Rows from block 6 of the image encoder of a small image captioner, named by matrix and row number. Rows with one number belong to one neuron. Each number is 128 + 24 x the weight over its row's rms, rounded and kept within 0 to 255. All counts start at 0. Numbers have three digits each.
After each neuron's rows are labels from the 100 images, of 14976, where the neuron reaches its highest value: "responds to" is what is common among them. Only what is clearly more common there than usual is listed. The data: photos with spoken descriptions (Open Images, Localized Narratives).
# fc1: MLP up (encoder.blocks.6.mlp.fc1.weight, 512x128), inputs 0-127
# fc2: MLP down (encoder.blocks.6.mlp.fc2.weight, 128x512, transposed), outputs 0-127

fc1.241:138138106122139176107150069121167150105119115129131125118130157121168100104095123121083130168069140110108145127126165167116107138090126140162122145186145122124109121071135113124110102173127084114096156120113152125147125163128145170088121143120121135115146101110138117140145100128142123093120122125125112168093146107146119134077085165150154121144128163137137113142162147153137154163112
fc2.241:156139160134156130096132104167102106136171116087160126121171131125075151116144126127084120099142128127119128125110173089112173098090083126107114137154099139162150094166152151137119134157118086102123140119097149104117136077108110146155092126137083115104119111098145127111116091141175115136142080149127112139134151119098147151137143120112122087141116163158125137158131148164149147110137
responds to: text has "grass"

fc1.390:143097100139122098144163128100097118095191101169139133139144107161125102110130113170115106165148131152120164122102135112196154131139139098102092143110164157144116177140141099141131106146102121131127123123127130114135097137163111129111133113150160106127172131107132122143126119112099157137107120126141136121130129104144068119116127106141103069121129113136093110058127158158158170161122
fc2.390:142129104117153121124168108132135145135117111119116116115111151122190131149127169128139122136161107176120114088123087105144167103129117162156095131134134116114133170125147105103084076132107123096144089101120146101115098134133151145111139141104098157135140133106134134098101135163150100145134062143120118114119103087102176126152151130185172154132158129129139155132127132082143098162095
responds to: text has "man"; text has "woman"

fc1.437:117173143117098148153115138121132111131153133101178130129138111143146119120110124115088133117121111180096130134146102145127090150142158118165164124131146128146059141137141145123095131168085142128093094132086188137099119131129139126118146109167142120127133129123147172152096118089146120141118123118131084089071148098122105155134103125105159092145168169128109087122124147149159160127113
fc2.437:108066158102113126112139150113109109132152146115122115130100103123102149075088129138126131161103102129080151136125142104171095144133124124138110132168077123145148132142132143117111107147095143128142143170108129125124143144146115176142094087131107120149146115126159140127111083191123122186125128096170105126152147156153116096145080135108115134136102100112113141133160151185150107117149
responds to: text has "trees"; text has "grass"

fc1.389:117079139155140145155115112162120130101147070167119127132154125106124074144106130115091100149089126122141094097119146145154117135146132178137125125128116096140149108147105155138143153145125094138128118138125102112137095175151166166119135130145185136126144127104082165168138105135139116121145115078130160142153140115093127138087149115115158049158109113132115130110104151106146146144110
fc2.389:118124142100130139105118134107107140152129136105116114109123117124159142121099148142134142138154119089155139151140151174155109106082144175111084107151136115135080099108164133169162146136094107115120117113083140133118136128121139106125133118085131135120156124141118112136134094188093100138107142100128094130145173115139125076170120123082171137126138154182137113158094182168118116161102
responds to: text has "grass"

fc1.444:171156157135116128129121126178086133135104107140158195153118180099106136097140133104125103125149157142121117136125122141110113131115130140155114127149123152132138133112128149113108145145081136119077145181074130091129140130113128115170192151129044095111144118131094156162143166120141130122102095114120126108107155115113138102111125081135136143117153127108124151107129155136096143118121
fc2.444:122160155104141112103138152137131166157091117107126154132122111181126176110146138118135124119149115141139101122114141144076117089115103068145156148153141116091108137123152150114107125126135136095097092152144119124117077125141125188065104130130106136150088178108103120132091121157142098128117137101141136136122123125143122132094092144137106139135121128105167128119196076147136125094133
responds to: text has "woman"

fc1.345:153089167160134132117127136136146108098145115106123123110101114131142143125113101097107148077128160127103193122153126145158132132141150125098100149128146149104120135154126099123126098148173191130126093108126146148115076114143136148108099147143116121077115113109133120151143133148101117105157126129169158129152124117093084164089140158160156097133115139146135103107094099188095152160128
fc2.345:140137125145119143115141133157177132135139066138090101112110157114148158134135096128150107093069126134118095151128118152136115145163098127174120135114126127146156130116120095074155180119172094160071116120158122111114138163150144110150136092118127132151134120159119135121102141125135137132122117142161098151129097098098134140123119101149086134104086108160082152145134163108096087156138
responds to: text has "man"

fc1.69:075122132091143140165131150120111108103099132148158150118142123144162173102131098160128122112151084127127108164120141118153160145096123132109125156159119113138134123135142118143121126130075142089130124110116114150060158096172106124153084114151103132106140131152111132111176098103151120077100159106114080123148127118152137154157127177171119113124143100157104110153110136133131140144080
fc2.69:077098104142148135128134116133098128124129091157132089142139111116146139133108165123155121130115118107118124137115115164060164106145111140169127141138120109115193139178162120142109111135114133140100143121098099132164126157146125107128121147134133139125114139129140187111156084160154125146159138135171114095147123140162115085097122125098116093151129113091097153138085097089107113143184
responds to: text has "building"

fc1.247:104117118178132111126155117137137122125114086108112112096112135148122106143168161089120144117128135120106145115120132101142091164204161149124169116137120143118100123103153141125112093113118120133155165117140134091118092159149148146141156162134064096094115136090179122114093111166148153098121122133176162168148138112162133128120149136071097119109143123119140149113112136145105148108126
fc2.247:111127142132130162151132150116126148143144121101132107137148126146123119097132177125096127120150145128097138108148069127155118171130138144116144144141102139155175156113119140127081118102151154124130142171101109127071138108125092130128116087145129175090134135130116143111136112170176100139110138151133082148163107129098090083137113120147136120170090163127131138101116120075158126061121
responds to: text has "man"; text has "wearing"

fc1.86:147152124118113095083132130114122131133099117173111130138155125120106111126153128125128168095149128124136134113103077151125137145091141127100132177154142125165129094154171135127139117083114065108110085136146115127116114129137117138127109153130106131133216103068100153111112149149152136119168143138139149130115144085083104122116135162126141097126119122155146117144092142148139179120169
fc2.86:143118097139135131140114149115177177100153104096118130087150106126082160141122084121114157128132130136107138149161118102177127119123147163138098143166176102102133090097152144137169146150144121154123137178118113138110145130141149097166167136154144182114142097136078131134104143149164147169102152137099107124134142100128115114126135094112120147124082121140099091144130116144152086125122
responds to: text has "buildings"

fc1.378:151143133136145153184089119154071105117137114138115109098111103131149159137152165155138112151103141128126130136089115118081107091127184090118137075116145150121104134156142131162127091107145089130122144101074148161112130134144129121120160142127126137127139155084114109111065139132122113140096131130115098113125154151119143168100130166178109153099153139159112118171134124122149110146152
fc2.378:142117130128101128118122156110092136130142177120141104109092149076138100145132137134139101181147095104129128127107108135139110139169105135152133141158135120129126147130151162146152152117103129141137109134117082138104121172090138142126137145063155105142139157127127126118138163073125159114126123118096172121116197168140138077129134110119145131103108144134076118144122170059132156114136
responds to: text has "standing"; text has "grass"

fc1.482:150166121087147122109085101113160110143154089116154143147125096138146101164083131163098146153107111113115100167111130142148145088114090139121121139149129156134128128118130097125126169099156143112156115100111085155137117105134118173133098147133147070127136069131096109154133114168078153116175106135087158115088157139120111165107124125163125113165122146119140135131134126133146158141125
fc2.482:100154115113152117119147098135097146100139099062102112103155141158163134139098157119133138114104141132124099115181130120133133138104138109111127087175107151084150146048115122133170156134137122113154152138123137122149096096115147142106115129101129108088144107146120155193165133099133116151122143106135085126118131101137191134126123122102122114121140139162118120088115129122155104124087
responds to: text has "wearing"; text has "ground"; text has "grass"

fc1.262:148138138173104125152188166140122107125117148130159144126057120146117116126122132139134129108122133104073111112145121107146087108146141106106140155138099129139130118130142082078177130147171135130125075130167148111127123136116113153128138134114135122096157126145105148146085133119085176134124088095126142117095143165127116088118154131142139174079153158137129153132138077108155126109121
fc2.262:123107153101112130130143115154168143073087132111117123139148175131155128114128119151135172097073090175157153173122124157166122118144105180120136139123090109145136108108134139151174115142161120089146129147157151116124140131110147132119120127124152123104148079162117149128130142123136125169117119125130113154173100111117107101102159133148172105136179112126095093141099087156156111120111
responds to: text has "grass"; text has "ground"

fc1.153:107119144191113120150087132132135091149080143111117107140139096142138150149131147122110119140141104159120098121157141115107105086098105147138157086119135161105153095158151129095146132162102143116118156151154134125131144101093117091112130164135098082118136085137180129148119110160127103126122156118099136122124129166115060094159150136112141133119141121172180144136168109129104106119153
fc2.153:154142110164113128105142148089116135109126118109162146115154108113223129104098154165097119142130174156139141151107128134143123118132135090130164166179135119134122164132182155116169114127082160091105149146114151100117141136153149126189109169159136138118101110125137109153133151113165124151131127145138156136123149096093115146145140129130150134122125145132168122119149142145179138140120
responds to: text has "standing"

fc1.68:116134133171123137163125147124151133102141093128115135154167139093165177133173172169138132118149143137153137142141172093131153150089132104131091141136113138094154123095126131115147043131134124143144117133157142108114100109095152099113122085092092135068118129141111094109125124123138092086115133135109131113076137135161129132128131140129155112134115168130148128093110119162104143168144
fc2.68:108139185130145138138136060139130152141113163136142157099149132118138080160132114146111139139141097149124127140116113156108142172160126108135127158123133079128133114106182104141115105130186122123073114141135137116127118110171104121132138166205134141142092125127138147134151141112178131101121184152105118152137112166150117142138151118124117136137169119147133106096103102117144095122094
responds to: text has "table"; text has "sitting"

fc1.30:136144120115138103194160099184147129106118081141121109135145142133182117157089129145175119087139121104102164147146125136181153135094146140123119118136126135137154147149145109182114119132153149114120130136150124112134138129122090089125141133152105090112135117114143112104113148145142132124102152100191110135096140107096122129137135106093118084165144095068146147132107151143080132113120
fc2.30:114166165112150097128134118150151141103125134095137167134143105146179127136130185120141117129105165124148141136123042132121110159137127159096132155162129137174157154140149123123132145099111082136101119143088137117126120117148147151150114132161063089158122153140134104105115133140115068129161119088125149114130113139103113121158154106114142107101137123102156129140114096097083117133152
responds to: text has "two"

fc1.21:124100114134119079108123099117097148119123144114108107106105175090112164121093128137128116149137142133132159110194115127116140119086140150119163123119130150122196114090112115121134122094106148126160119139144198108115119094100147143121117148167156127123121122143177109179124103109124166116124120125164089153110154122107121157057128133129133106130137167141109103126146155147127158140099
fc2.21:110111101098124082097103092080131150147118081094138106128102126077103126100121112093108148094096142131153112123106135105120113148164171145065199150144101126155124116158114081105128103146131144162165123161128148140134103091136098124104172121113116171160134141137146143088132150138140126134115123099105132134132124119135114111096132139127102081143132119125150126146115087130120090122110
responds to: text has "food"; text has "plate"; text has "bowl"

fc1.119:129156166107124176109126113119120085091157108152158115155154111076114119136099101140129148143125132134128118166154114090143080131113128110121123113130154137121129152131107130122166136133119153107084142189134142170138140159108136110166104130142139120125121190091096086133152104136084120083187149154100108118112128114108188162150126135102135125125130094143099134140111145116151108104108
fc2.119:135092149135131156155096103131111134138085144120198130114124135120142137128152094145135144102115147124128147152128150122194160156123083109068111131139129124118139167160097133144099136141126109102097111162119117123156127152142135103147137101176112121114157100116112113142165106096166162112134109087097116128116147141115115152167148130170073169169122115157150123108156111142134099132099
responds to: text has "holding"

fc1.52:145130100106149139118098080105078081131084136139128107121144128123132144132129102161127116117104159132182154144143143154115139143109137146164126164162131144181156175120141145141076102123119116125101121156166137124104100166086138129177124119162131089129127108168130103102129124094105096140143173100088094121121154127158111152148131136125097111137115146129137133108097117188117119142107
fc2.52:100156105130106145151099131150105098126155115173124155146108151145139153159113116130135150076104115103141126108117104087083096128161122140089084152097181120124113166158145141159142130103135116110137146106102109098144099111122119135133154136120137131107118134119111131116133103106203175123119110124109167118089134151141104106115099157164119116140137110107131163159159091168154148091165
responds to: text has "sky"; text has "grass"; text has "plants"

fc1.313:078129112191112157142108143068135158116145143150155125141123125159112132145122107142162136132111163102149118119122129111132114180140103087153099156133128141195115097136133107083138127159154141124135097136129135130148124143103138151151163116154104111111120121067109155114116084088124128128151167107084119125098124136106136153101098152150082129180119112121114157101139133122108106152149
fc2.313:140102122125091151111116092078167122137110101140127144100128145129159153098140097121144138145130087130086099119120125136195109159157136130109157146115133123124166084136121169117120104143080117132103142154117131129085168160162134153110100100092132121111107132147129144133107063115118101159163114133158112133117134142077154131149135135133109140112123086127173139149109114124150084123177
responds to: text has "woman"

fc1.252:094148137146094169102142130109143090128096083124109127129156157133154123158149107132098101157185127119145141120092132150155157130098104186115131167111097131104141087107139097152114183129150148137134110139126134129160141144167092098149145094154092121060125116109125130144139131109144145116103142114124095100109140108137172135124107122117156126103150159156131145142122127102107122170079
fc2.252:125087151068137145177077156108110133125104113150134141118154126092126126106087101075096148122145107117112112087155117136111133086154155134106128145118124142171127122144130174122114121129135124108109110119132125150117119155122120112079153142146161130046134158106108143124100137149111116096151152150112122175148102128120134113115062102147137129132097121096137151119098122182118119122142
responds to: text has "sky"

fc1.478:145136092145139122095132208120111116090117173122090111131157120062106137132129135144093095121113161094128112137116135118131143080181086164102119136149135118109123138081101112119119157138181159143112100112144138168114117129128121120152118129142150131107100102142119143120115129105148149104161154121123189154128139137145167133100152142116160174083136121090125114145146128107149132135133
fc2.478:127173137097136113174137120151133132112163114164131131116109108114058159115118105154122103166137103125161138096130098118127111154087125118164116150142115108140112160138131171103129132129129103110108141127138153147115148138133184125137102161111145149073151094145125142134080165128122065117133124130125188130127079100121118140137116108151142141152151115072111080130126098158107147124142
responds to: text has "table"

fc1.383:099131145151129130139170109116096128122132131123088131128120133149137152114087135119139088114128086126157083112099100109094171087139141128126114098141154165112114126148178099139105114161143120132077131134107102115138128085125096094107146182143121121139162185151119108137088157111136139119115119110124158132147154178161118120156119136189126152106124134095166131128095099172138106142146
fc2.383:067121108147178097159088123137068120145139116114130089133132115119143114077097096132139130140137108135097093127123101120126119120131102123144111152161158102094114139135142109065088169103162094135128150118117134145125150145156136153144141143106118103153110145169139150099160104108094145122120150120152128168119109113153111090151133110118117115145127157140102102124141122114183196136121
responds to: text has "people"

fc1.114:134143100131093136116103146106137111100116095178101087128114117106161117154102105135159133194141101115101135148119112142140134152127112154133100144134117147109109139140136096159085105084153104162125129090137157125107159163169175123119093140136128106095126142114151109134118128126127114143137187147130134145108126089156125177140132105097136150084111094141142144175105122118114181165101
fc2.114:157119149139127101160110097101144165150115122127149110092148136118133113161083133119080154133096148157130100129119160089110113148113153127114139140151123129123131136109107152135177102096137161164113113063164154137116096100102128133124178136176106123081136088125158104144143132118094120148086168144140164112145112153132169103154164140142162142165161130150172122132147121127133122118138
responds to: text has "sitting"

fc1.216:097066101120114103168108114151129114129116158144084111137095171094137169121103129126094114106117135136127150114178141124097109104083141153145151102124128155133208120062147107157120132115135140132135115130075173091115134146106155148118146135168125135131130131171167091127129094093126131131163143122169114131115146143121126121120107143132144163113152137121129150114133164116129134108096
fc2.216:082119128098106104133136103129148136099159112124136107143142102137123154123118104096092139112097128165159111122145133088111145131183172138130165142111130119153161143161169099094131110160106105181099139144116123101118123084125109103168138130087117147081120152150100118118097193163115113119076082111116139137098110159148108130117130118137113091151150127100138133155115105117152142130106
responds to: text has "food"; text has "plate"

fc1.166:141149132184181081133115130105106139099108111139109104147128124136165135153177126126077118126168111121119164127108124084143112159141110121114166126120164139123077086181154110118113147164148152110116149113119095164140139145113113158145109111148133107108167116145146134200120111119107154101103122096124130158144120100132097158116122138106130147092147112098127085101142124116102110149117
fc2.166:074108136158144090119095176098083143117124124142113136133101106124117169121133133163087107094107141187123116109169115134145144130136128104145110117130145128101159158124076116135117115122151143148169154098169094078124128144137109117160098140147093146138112169167122099101122115097123180154111116154149117162157131096146148176125132124167135116105123111163112102129103123118119135149145
responds to: text has "wearing"; text has "man"

fc1.270:101108157140130124128169112125125126096164137132131110138156112127147122137157138155114138140089145125135157092127162115135074147122136113121061144083153119097151113118131098096147139143100110132165125149164139107158105133123163116107145157159072094089138086121125105139113097177111127091150148113147145121117139119135116173120079096130125114125143149110119133106158150153063145164156
fc2.270:136096172139150164096147080148137148107132105119100140125172138122140090134111142114102155114122142161142167124064134094158133153121101131096134143142080113122158116110152169104130138121101109103106160131127135108124175143129137157119165134093088164129126099102143130144128119146117077142109177113146121102138083101112133141181113166145147115116147124101176126113122160106140162129145
responds to: text has "holding"; text has "two"

fc1.453:176147176173085145113118115133098139090144141134107122142159158105116106094113088151122149136161127128122140132124154099126076146080162178127090093142147135122148119152143157154123127101109126106144126133157137120134101121140107110123120114124077128134138139119107082142136128120146180083101161105100134134126135151133165075141114170101134087162115111137131107101124158128159143177130
fc2.453:116075133129100112127098169130107123146149094088117117127155128140113145157145157134130116143153128137158114169127134094091120117096133083140090144110142161111173057117131125109095127133145113191147106139131200123117113128134110101138105112135145124121114146143172104150122133156095169127125145114154144124071127135138120119136111104141117176108161110137102160080108131122103096113133
responds to: text has "sitting"; text has "people"; text has "wall"; text has "table"

fc1.475:125163134137119129122087135103125122114137153094153133089136114156124175127149134121154159124111119135148128124188134171143141138116104136143131111125085125112113097118131098127138150135093074094069097138151164155144147113134143121149114135101126136168128110106139167111148121112123165098095136149142178136164161093115127137093149140084103113130111136104094119139071112196147102124153
fc2.475:127112121147140120156103117136134110140110138175116135172133119143145114114159138137117147144092171147120120125153106120140115163088145101133124101129165125153111091118120148120159168144078089136124101130104110132146107121144119159128142139125160132104157122135118146209179161117140107099184146126093138138138148137091095144130076136161160134111105147095147123119172124184095108136099
responds to: text has "sky"

fc1.422:114145141138155149122100093131096147084092079173111124144132138131141140144167095147072105108146145118120140164158093122129126092150108115140103150135145143106135111157149137140144138134133119157149171131174101077118128161111140168078087117174152126115136116094156143110129134148119126137124130122135178108128150100141148160120125109159132148092055102085138106132149106133134130124143
fc2.422:107171124142182132109108167123127096145109120151140126148095146120148121163101109084100145113127112110176138093126132116119175099153144168095120093082195122155099132124108116129089134113114110117136102148141118134150119140180111105156115106141107112120139135129106182115135162112117107176115075127117126112105123110121187127116097123130129158140123157097139118148125099085111128106121
responds to: text has "sitting"

fc1.49:126140126101115101114112088103086108118123103086135170132154160117097114158106143106131122095147167128135114143133173110153124158137106147163166117119131134142137124131138144172113088128129085148151111065136154089132108168135148089141124134153118091136083158121053116131135132128120126141112104153131143124149146169157126162083153134087100166143156115148134138145095129158109126118126
fc2.49:102139113131103100125099133132173098108116097164164117108152119160077130143114122146113118139107097113160156126119144109169105187158105164116111133144127126108145185149125128108104116113126127109147148158149111116084100177162108132161141160147108085114111126146120105119182117102131085171135107161153139122146155123163104102141110147111145099151088140111076117098122121127119143128117
responds to: text has "grass"

fc1.496:163120124133152093117098149148121114124070129170147094130102139154172068147080084124154141088143149123135128118137153145108158097123131113138133154156140139157127138094124143175111112116123129122097117176117130106119167138074141141150124106170095123097122123134157112090165124136110121118181139140118134117095163164110174130132112158091097149130115135119124142140146138142127114074119
fc2.496:076156138154106108162145134114099096095158171132096148153129122114169152117095093136116131099108122062161109133134129099150127111076124126113129136109136136099118159120155129147143099146129150104115154111181148145138113106158142089152155152154124138155113149163151138091105087122112103106157137127073124138127125173163141111130133186117136138137148093116130170133113105091132133120130
responds to: text has "sky"; text has "trees"; text has "grass"; text has "plants"

fc1.499:140163125109105108128136142144135081108152142138095119182109153170096148143084126110072140146090144162122113112122134142184134162112144138166095129134131148140120096106088087107159167147131123107165177115058138129142094086124148125094120141125122113126154124121132145146122139085122114132138153133136156163121133119106139074130089131099130128158126139128140114157123104122132180140135
fc2.499:119145141100127139115088149161089158154157128137126120127102126103169112124127132097132176146139134112159181121152124106161159099132119076129162139157109157159124103114125136117141185139085137141145146140117136087089138151126129116099110143181125119167133140086108126114092184149111164138112124105099130097108161160139168101097162084144119119130163159113109137138147122138111108131134
responds to: text has "plants"; text has "grass"

fc1.457:106123163117151087160075122153136130137114097144058139156147120106120122151130166093111136135110124128116123153142108149159147104140141142078096130165118150136167088147152130102146173143142152086125098095116106149137170065141120119115134140146084093155118100154133109130171120106129141164123119159103126136157139101094110109145106121140117162156153111107102104112136131138127163149151
fc2.457:135156162156071145125109125150155137113156112113165166149147152097150196130125141101152145098123157178154098139144146131116150126148159136133117129162109124096146111120128119104119136145082121140139181149145120147156166099124123141150100146120129114085156129118115164130136151132157141104141096126140130110160114133125080075112123108122113158122170117077167103155123136140139101096085
responds to: text has "standing"; text has "people"

fc1.464:168125152102145163118117133129122138102108091150163135097119119112109100133093116121118127124140132156125117139149130077178093146128125159075160175146120130131106089119156121074142103141124115106161137148123114058150125121166132166117149133136153146160165142134137133125105101090142144123156129101098114095094145114121141122127126157099136119105151114095101159142144166116141196123089
fc2.464:128142154125121136139108109132137125154066113092165126121172118156093147162137111119115185096119124175087151148070115137127156152146115122140118126139124136149196141140157152071111149137097142117130156079118121117102128115153161134112133121154111130157136087154147120115116152143138150185148148145146148145118097108153173134126155110118121121124127162134114112120122090110178149121156
responds to: text has "grass"

fc1.125:116117087135099107145147132180150097115138141122142099111130153192135139150108093117106161078156112102120088088155118135129148138099143136112153156080119122174129097136107172119077115156090155147116147110121130175143131129139104109110129136149146098127165150170117107133102092129121133099106139140137125140114144136146113147165138155101148164146099091117122157097114151133098165099109
fc2.125:101137115146116186118161144138102134104157170060141144110088141129130155083129135121164128077135135133144161125151091068132101180127124141123125118104141128113149122143106094117130099160121121146160124088120088110119130124105114084147091108145112157130166120149143125160133146125117131113139114141143077139117131114112146111139135068123091093141113160115146156120107119151092086146133
responds to: text has "sky"; text has "trees"; text has "grass"

fc1.5:125133117157097138113137143130134111131072162116115124104159133148112141117078095115086126143136176110120118138122120126143164168114121115099110129141107156149100150106151074113109153141090133106158124121136125157126104119163122102137127133110139132111116139130172096177103161159099147109167143121100132135096142115080154122112152146160173077113123166179114103108107151156119157152171
fc2.5:136124158114132138121160151115107135151151123142132132078144160082072156124119149158140117131141147142131108122123128086155113055136117152149130092116149125105138106096147089125121174120108150104121067165089106145093129127118141095104128151096121151128156142137121091121115115116098146157098121123122153094119176131076156137135098115143158157161187134136122122117158136132142116150094
responds to: text has "people"

fc1.50:123095100173147092146139089122131143099150127081112140130146130146112124149092140140126135131142153156155136121099152113113123104189093116121118149115132146126089086075140116091136150140135102157151154137153121143120117186085123133113149121132155110119161125159130135160116082119113170128117081145106135117133139116078153161084129157182113105086111150160131112150094128153136128122148
fc2.50:140134136109116120137117128176176138143169149108099122146117139142109139107132096149083146143093122143127153117126150201130152150119120103105121154130117132168156103132118134127129144083128138120137173141129111114123112111108156103160098038111120128133127112122144091170131159153127134106108111152152109143096120097158127124094105168125099072167126117121133122134157143158131092088092
responds to: text has "standing"

fc1.54:126110096128156138170127135185121050107141142102133115184124111125095173117117126151090087150100098103151146121116104121138110101147156171148120095154122131117136111145155128132106088177108112139103118130139140164136159110116129121118152125140130130116131148145120114117135124144106147128094108107180169106147129155122132148110145076113121090166077145135177135115104166107120128139113
fc2.54:157133088125152112155182188144094159104118187092157149079110154140177088139095062128142095123101121108145116179115120158134129126125144124129130127137110134102139132142113121140148120171092150124106104098141114142169128137132146160111134121113136167109096130133110152140110121161089125115142128097174112095145145086135128142119143137151116127108140150147117121134108163164106111097129
responds to: text has "persons"

fc1.236:089120141152136015144172108134125148130055100147108118141101149120137137129122123157082122129157117119146082113136116124174151095097127120135125143151125134112118142119141134119123144086149066159123120136116110160117128153128143131174144121132125146129169118103117133125109124096099128126132159140136139122117139132137128125135137121141137171172080132095157143079117154121168148141126
fc2.236:113131141157154123154088116119097150093140125104090127085138159096167119115112130087134127135094100070155100114122162139150131117152122078155173165151122133122137151170107137150137105147108137124080114133139125122154103125153092109119092136163127135144151170144163124141103142101122119079129112122092125176128115087136133138137131124171125101135133159099101133192130161104144109131120
responds to: text has "wearing"

fc1.84:165144188095096170161148092135136140109099129132138108097152100161102151151121126131124148135130109115102144109128110166097174173089132123134141105119139138135119121139154121179103122115117096093120142161089155126170123119072137110135147126146145122125104128114103148097122145107097131120175098127094166109139113182151087135126095167116129149144114139163104133098134128160093157119133
fc2.84:168144128089149097131136110126133134116114169079154079132128128178132115144128093161114163125142138137145071198090115120127147177125131121139112159154143146098117138171125143143138110118114115145145092124164107106102119110115147158131145134103115115137125143109125137183137149120111158146069106184125135145106131129170133122122158088116156134127140113105129132182166118127155159132112
responds to: text has "buildings"

fc1.251:172171158118132151118099131130157125123087121092141164123132144150103125147173116130121088087099123136115161102140132115117134147103139146136098140091118139144166143157158140129153189143140123127128108104120113109082123105154114108076139112139123093164107129123107165083161109157105148150172129094102110117153150147132127091132124157120152137092106103136139119129123104194127165093107
fc2.251:144114118145194079173140122142178135137128131124105107152099119141115127133091153146169070146140142132128144171172082112107159124161111161130156134120126109107132153152132134138113109154085130134082155120078128108128075121133125168144121099159125097141138127126132116108120160078154163096159122120128114117124122074130121126112122119113119098127116149121128134075116119154140079119130
responds to: text has "ground"; text has "grass"

fc1.90:131130119138105128114144124158097129165148159121161161133179164128179146136109092159175132113086097089127125127117142119108141149160115118118113096128107132104116123116103130170093151128118080073126137152144114126109119130138126097135126137159154079128135145142122123118099071138133176136111163160097123136098178166134125118126163104088118109142146099140087137175140136095106141145109
fc2.90:087123121129124142142122144130150132125152139141132136142185116144108107150090106124103144123136121146089129111124093176129095130155119117062125112124131117148104158113113133144151145124133158112127145129105130142126119149166143119115131128114109139130154130113094108133106168141156122070098154074143099118143184150144122143125114134065136099136135057111156124144148182114071166132089
responds to: text has "plants"

fc1.58:175160109109132135155118145158105106103133130111122120105104085108149093120183136117133164145118134096146179169122124155151087135080110143123133112141124113134098136104113125057149110140105101140109123199118133142146154125130157135099120138136101118128113133139129111150092125124141084113118133103086140074090161150132152094148114170127162107107153121127140173164123141107133141134142
fc2.58:141101118094161116125101121127168117105105091158116143128125090089139164152123140120116128119114115115147125155111087061119131150179142089150127153132125138137105160123120150103125136089145140159095098138169126129146135121127139102148136144122180122064119085103144138155162120172125109132136112117095143156164122073107106132130125141120116141122063150121119157093164161127129106151113
responds to: text has "trees"; text has "grass"; text has "sky"; text has "ground"

fc1.208:151139142095149125130117150155161128126123122127131114114110161150148125121143102100137135127126141143087136129110146101156140106133147123138128110134072162107168144158135158126126145119132123115109168132130089122109118092117135152126098150125187096115154138126098112103100150105110133148145136139064125096127164090145110147119047113132139112134150170137157088185135091155131130073176
fc2.208:168149131115134145143100118147132105134117158147142131123189119165143118083094144156137097133149163125106107114174142131138109152127114152123137130141101141118107173158137141093138167170149114096130095128104083140092074096113122154152104111077164097151139147134123115091129125141153106135143096120142130153152157082148086121115121122095106123117103177114140141145157112123170101157114
responds to: text has "sky"

fc1.170:166122147121092132138108161162158107139112144133158106096123171142157173124139131131130101150120121092136122141145123173141100138126100119067136140134092121108096143125136123090142129161100142121152134083113141116133162153151126120110126112125147102078141115099130115148158098091171090153148163121158140102180161116106180088124143098092114143127146127135085147124155112119103135081140
fc2.170:121147159103136126131116136116149133145157142127090114184135110162124180149077134124112095091124146129120108146111123131137151143086108126116119146107135151133104153121122153119165117148102139114120150141131077114103087198154130127102141105139159148103130091128067153152138102137156145130100135139173159146167151128139133141156128156170118156127116149166160095146095166176122143132148
responds to: text has "trees"; text has "sky"; text has "grass"